{
  "crop_scale_min": 1,
  "vocab_size": 53,
  "encoder_norm_position": "pre",
  "encoder_activation": "gelu",
  "encoder_moe": "top_k",
  "encoder_num_experts": 16,
  "encoder_moe_every": 2,
  "encoder_expert_mlp_ratio": 2,
  "encoder_width": 256,
  "decoder_width": 128,
  "decoder_norm_position": "pre",
  "decoder_head_dim": 64,
  "beta2": 0.999
}
Rows from block 2 of the image encoder of a small image captioner, named by matrix and row number. Rows with one number belong to one neuron. Each number is 128 + 24 x the weight over its row's rms, rounded and kept within 0 to 255. All counts start at 0. Numbers have three digits each.
After each neuron's rows are labels from the 100 images, of 14848, where the neuron reaches its highest value: "colour at peak" is the nearest of a few named colours to the mean colour under the peak; "responds to" is what is common among them. Only what is clearly more common there than usual is listed. The data: photos with spoken descriptions (Open Images, Localized Narratives).
# fc1: MLP up (encoder.blocks.2.mlp.fc1.weight, 1536x256), inputs 86-171
# fc2: MLP down (encoder.blocks.2.mlp.fc2.weight, 256x1536, transposed), outputs 86-171

fc1.446:164134156139160073195099160105143138095119117115093127112103142114108123090114092092149139103118102097129149122117157193142108144157103086102119153134117110133154170145073148141100140147145124106154147159110179143099150079081113090132096095127116090160126140
fc2.446:135143109166118183123111088115124070094138087140111097123124156106147078146131147133090147114135157099171128106140140098122137126120128129143084107125084157116125139153166140119148137163116149140105092113153145147145112113133101111112153110122124135128115138
colour at peak: white
responds to: text has "sky"; text has "trees"; text has "buildings"; text has "water"

fc1.552:097141146177152097145132157172147144167114125154085123157122127132112128087124117149111134113120133123121121080104143126145139097161140088133124141101104138121132152151037092152120120164179089094103114140162127125151081145122132130130128096057115103119076108
fc2.552:132174146129107119173094128073170097103131097082162117110115129118115148147115148090171124139123122096099105145135125112138105120127072137150102117126128141103066121112156071156087120169105106133179125074119110156116089116122116081107142134141139154149149128
colour at peak: white
responds to: text has "sky"; text has "trees"; text has "buildings"

fc1.706:152092177141094122104143169120127122093134127173172101103098127108117129179159122159140127166159101148107077109162148114110152152096157116152133158148149140114158156115107135088122135126110096149093116168171140094123102121161154111132122091143125107063138134
fc2.706:103157120140117154161123139127145069144102101104096135133119117169150128099122124167140133171109120122159149103096080128154126090155090128135130106114132111184144149146174109151087120087128113139150114118085101100165075134142120139130149134145143131166124149
colour at peak: black
responds to: text has "table"

fc1.411:118075118142104112144099125138142190117127120146101119096112126145062153139108129144087129155098142167090104116150125109098078132130102140112140089117148108140137115138114115175102109120153091110127155172140166099146132154115107095183138136131132100091140156
fc2.411:117155123166100168108116170137162110097135103142125134111121139153111128140143095122133120140127130111174160116125126119181124125096096153134149111142095149121120143139169097140127130189150132145102089126151123143135136122153153136100135129135128092129109120
colour at peak: white
responds to: text has "sky"; text has "trees"

fc1.425:176160131153110121166107161131142176144147166148108106157140132124114101080155150108144126116098120116099129108143121135122117110124124142124149112085093112132124148166137101143096146136136107094147143178175099130131091130112152134175127140166123127110092109
fc2.425:119139137147106171110113122125132123132089102094112130101140095177099106133086094132102112120166124113137138153151127135151114129133133116133123160086140155162085100128120130141148072193134125163113116109139186192118151126131147093127143080099121145147171138
colour at peak: white
responds to: text has "sky"

fc1.690:151124106167149179118128121160153127153128139104128109157173070184113113079154130135113057113133108106122127133104113134106135096125182110113118127150097115147136156135138146116116121133151144110142112139103119110120093158134132127151146143100129139158064129
fc2.690:112166118122139171105154129118103189138105158170076169147159139120136151126080130101129076092136145165111121145128115161146152178152110147128096128138150113169114106112127093111120133122105084180152125136160126207154173145157152095144123109095138121109163133
colour at peak: pink
responds to: text has "sky"; text has "trees"; text has "water"

fc1.10:112106160203155105137152145112133158112148147129126116159122101125060129140111158080162118087132124157132132161087135121118151096134135114117164089178104067100132170116123121134148159151132141145145143143140102130108110121087117147126145113099152168115095100
fc2.10:153113095107148142135119131124161037160089106126090148136123091141159106139086095172094157162145104114141132160156084128141133110099141150103080119111106098116096136115138121131113114147139067099106093098150134134154130093143090067118116130131085103128133109
colour at peak: red
responds to: text has "color"

fc1.396:129112159149106119140119173124141136149115124129116155122130123092133133091142162105155132140101107110091136116088121111099137125136129121130147107125077141159144109139137158126104139138109129137123156113147129164099116137137169115095132113149106090153098144
fc2.396:146192105111116184087122115104110131081137075068121167161127128117156135166098144166126154126154115147150100126153140111137151129152092122154162142123149141111132117098123119112118113132149170142149145122103143128087147119132158146147185096157119123153149131
colour at peak: white
responds to: text has "sky"; text has "water"; text has "grass"

fc1.339:141099151102085099134115161146160132078128088152122100129137076101126125122164115190115090141132111134095134121126139163112134116138111147085129160157184133139132141072097128129120116182117111143112116144137123115166113163188180140137119136057129109079161115
fc2.339:126159086148135128153149099175109083148058140095119108108099094125135141106138139105118172138071169133169154153113127150120134089114117160111126121099140127156128174088138101123128138106153127138115195116099130149114125116086102110127174151117138118127123121
colour at peak: black
responds to: text has "lights"

fc1.733:146116117148096136177101142103103130156098113200088086143114129115074136138144106167117152148129113132151158131120103145110133129139131115099100143110092153158145130120088150168104128161139082113163155147158144100126136140127126155155130124101103128102100112
fc2.733:145183146169083132139130113149150116109165116138155084099135180134170083145157144122132139143148110154115135152116180108129109136139091151124145136095083088136104153129155120089120146127146150118165106109085129168127145135100128111115152149142118130156154119
colour at peak: white
responds to: text has "sky"; text has "trees"