config.yaml
encoder_norm: "layernorm"
decoder_layers: 8
decoder_fused_qkv: false
lr_schedule: "cosine"
Rows from block 2 of the image encoder of a small image captioner, named by matrix and row number. Rows with one number belong to one neuron. Each number is 128 + 32 x the weight over its row's rms, rounded and kept within 0 to 255. All counts start at 0. Numbers have three digits each.
After each neuron's rows are labels from the 100 images, of 14848, where the neuron reaches its highest value: "top examples" is what is common among them; "colour at peak" is the nearest of a few named colours to the mean colour under the peak. Only what is clearly more common there than usual is listed. The data: photos with spoken descriptions (Open Images, Localized Narratives). In brackets: how many of the 100, against the usual share in percent.
# fc1: MLP up (encoder.blocks.2.mlp.fc1.weight, 1536x256), inputs 0-85
# fc2: MLP down (encoder.blocks.2.mlp.fc2.weight, 256x1536, transposed), outputs 0-85

fc1.10:097100094182143098101105102153138144077136169149152156170119056122179095054141135151134147087150142124160155147146127157136089141141190150105068112141139117102109078114096169113114098114087121151136130077137176159145134120083211153212136137114113122159142112
fc2.10:110122203086090201183136169107082104134137098105146175079114127140116160166116112110085146152098142145133084117110140085144166143084106127120133114100137074191133142175127141153124097134086075133087115133152072128107159161131105070109128128144178117125089108
top examples: text has "color" (31 vs 13)
colour at peak: red (31 vs 0.5)

fc1.552:068139139147123141161107077171134171156121125133111128107108112158053101154106127101183098152151124099117120124178054125165134096141140103101157118120124139153120107139096150136127154167048148148118151141116044124076099099066167143141115070160111116121154174
fc2.552:173123154110084126139113079137146116031125107161134149168159131127124158136121156100131116137116102115165093097043113111112173073117113158166143160140111147125134119112137126134131115099163162131151105099155198131072158123151135137104124095135110126104100053
top examples: text has "sky" (65 vs 25.1); text has "trees" (57 vs 27.7); text has "buildings" (33 vs 11.3)
colour at peak: white (53 vs 6.1)

fc1.446:172175125121146176124147054128125100105114180164132156093119153166099055111146110171168117109112105085124103143153127104105125137111103128095165141161112154156100093127088107140122116118070201110145108116110085086118091151131131148114105089150096101130144139
fc2.446:090148107107141159118137138084092150059130095142097142114157095143103137162194161129077149172190145122114152080120073131157124145166143101109136115113161099152188146157202180144147113091136130103098135142117194158074176122156180085142142146123126126140140145
top examples: text has "sky" (71 vs 25.1); text has "trees" (57 vs 27.7); text has "buildings" (30 vs 11.3); text has "water" (26 vs 7.9)
colour at peak: white (51 vs 6.1)

fc1.339:111089165170053105203112166090141223116187108165112153095134159101107083125145107128142122127079140083087148150194142130172176116126136143129125131127083114161148148084145148137129081119118160122072117112081127159124150117165182111149164157131116096123126143
fc2.339:149107149128144044138181154162112120053124148052161093109187133159183086083092179135136172130141156207110117126082125099104051126134111127120102116071128124170092127122135101164164183109118162158155124156106169096111122100132105134135132106106117115118141084
top examples: text has "lights" (27 vs 7.9)
colour at peak: black (38 vs 13.6)

fc1.425:137160108123133088090149122163135126115035061154169168167063106162148073123128165062121125128183131111161120194139090149061134183164133088133151106161138152131092109163121161097133082075077134141099106108131095143093077102141161128141151120112132143144080115
fc2.425:128121117129198148131173114112111109093132125120125162106131162108162126167152130121131151130105157143077095082066192128173144126145114093083107139095153140182161155075086108114080160195154115065128129105105181116096182155149120149136105115207143164103131159
top examples: text has "sky" (74 vs 25.1)
colour at peak: white (34 vs 6.1)

fc1.733:148127137144169198195125081160211195129102123128120131122144086102066140142102116108133129064123115133081120162113109125101111151098070109106106102161155113154125157128140133161166154137107136170152176117142162134096145171113115121119140072087172139081142137
fc2.733:131098114137161101100148151105118119056093113186156199141121167128210165074129106151144158186159116136166115098108128106108168113133144092113116125124105089111104115137154174134107115168149119138138170132094121146090213104156108160137144149157147123134048056
top examples: text has "sky" (61 vs 25.1); text has "trees" (57 vs 27.7)
colour at peak: white (66 vs 6.1)

fc1.411:126121131194130176136117085160145139094167168129111190097064095130091069127147178140128170158139101157180100170119107107114100097154096136119147188193174150108070120104131175086124143096062172113126166116132164160129152074092169147114117079144098130082071190
fc2.411:102174136095119129091124165151099092061187059112163132100132098158095136130139100130185126165139177139136132091092169171108114088145067158123086158162135128171186126116157187128142096134145099129142089097150112161092189184135130080153130083227159121140098092
top examples: text has "sky" (59 vs 25.1); text has "trees" (57 vs 27.7)
colour at peak: white (40 vs 6.1)

fc1.690:148121144091036115082159185148163132138085097174100129144102130137129106111114143122146132102138102112124141128132112130047128145205181045101116165075138122098091122126106105150202084112159106105139171096134136091102154118104121126137112068133070114159131123
fc2.690:123102154069111150156109125081132136122112091099223130127094119091121131137087164150102132102136086101133151124096140102133121095108136184143101092125148138170139167114115145093101168157125110071116132164142134131190073146118139097152110099186155167138136095
top examples: text has "sky" (78 vs 25.1); text has "trees" (58 vs 27.7); text has "water" (27 vs 7.9)
colour at peak: pink (29 vs 9.2)

fc1.706:088126135181118172155084137080144113152109153201068106122129091144104122141173097146143148175093202102079178161166066122161129105103137093130153145112087119138140104177172123116089053113114102161122080097095120124144138184108124133103119144163144118104064166
fc2.706:149131087151104091138167146158080162129144109140152157128155130121094158120094182119103129116153150138080111129103145126078164103118054098112091110105119199191165179110106124156169183161146139135068166195157096137148117121166143195152111068069116122159149093
top examples: text has "table" (31 vs 13)
colour at peak: black (32 vs 13.6)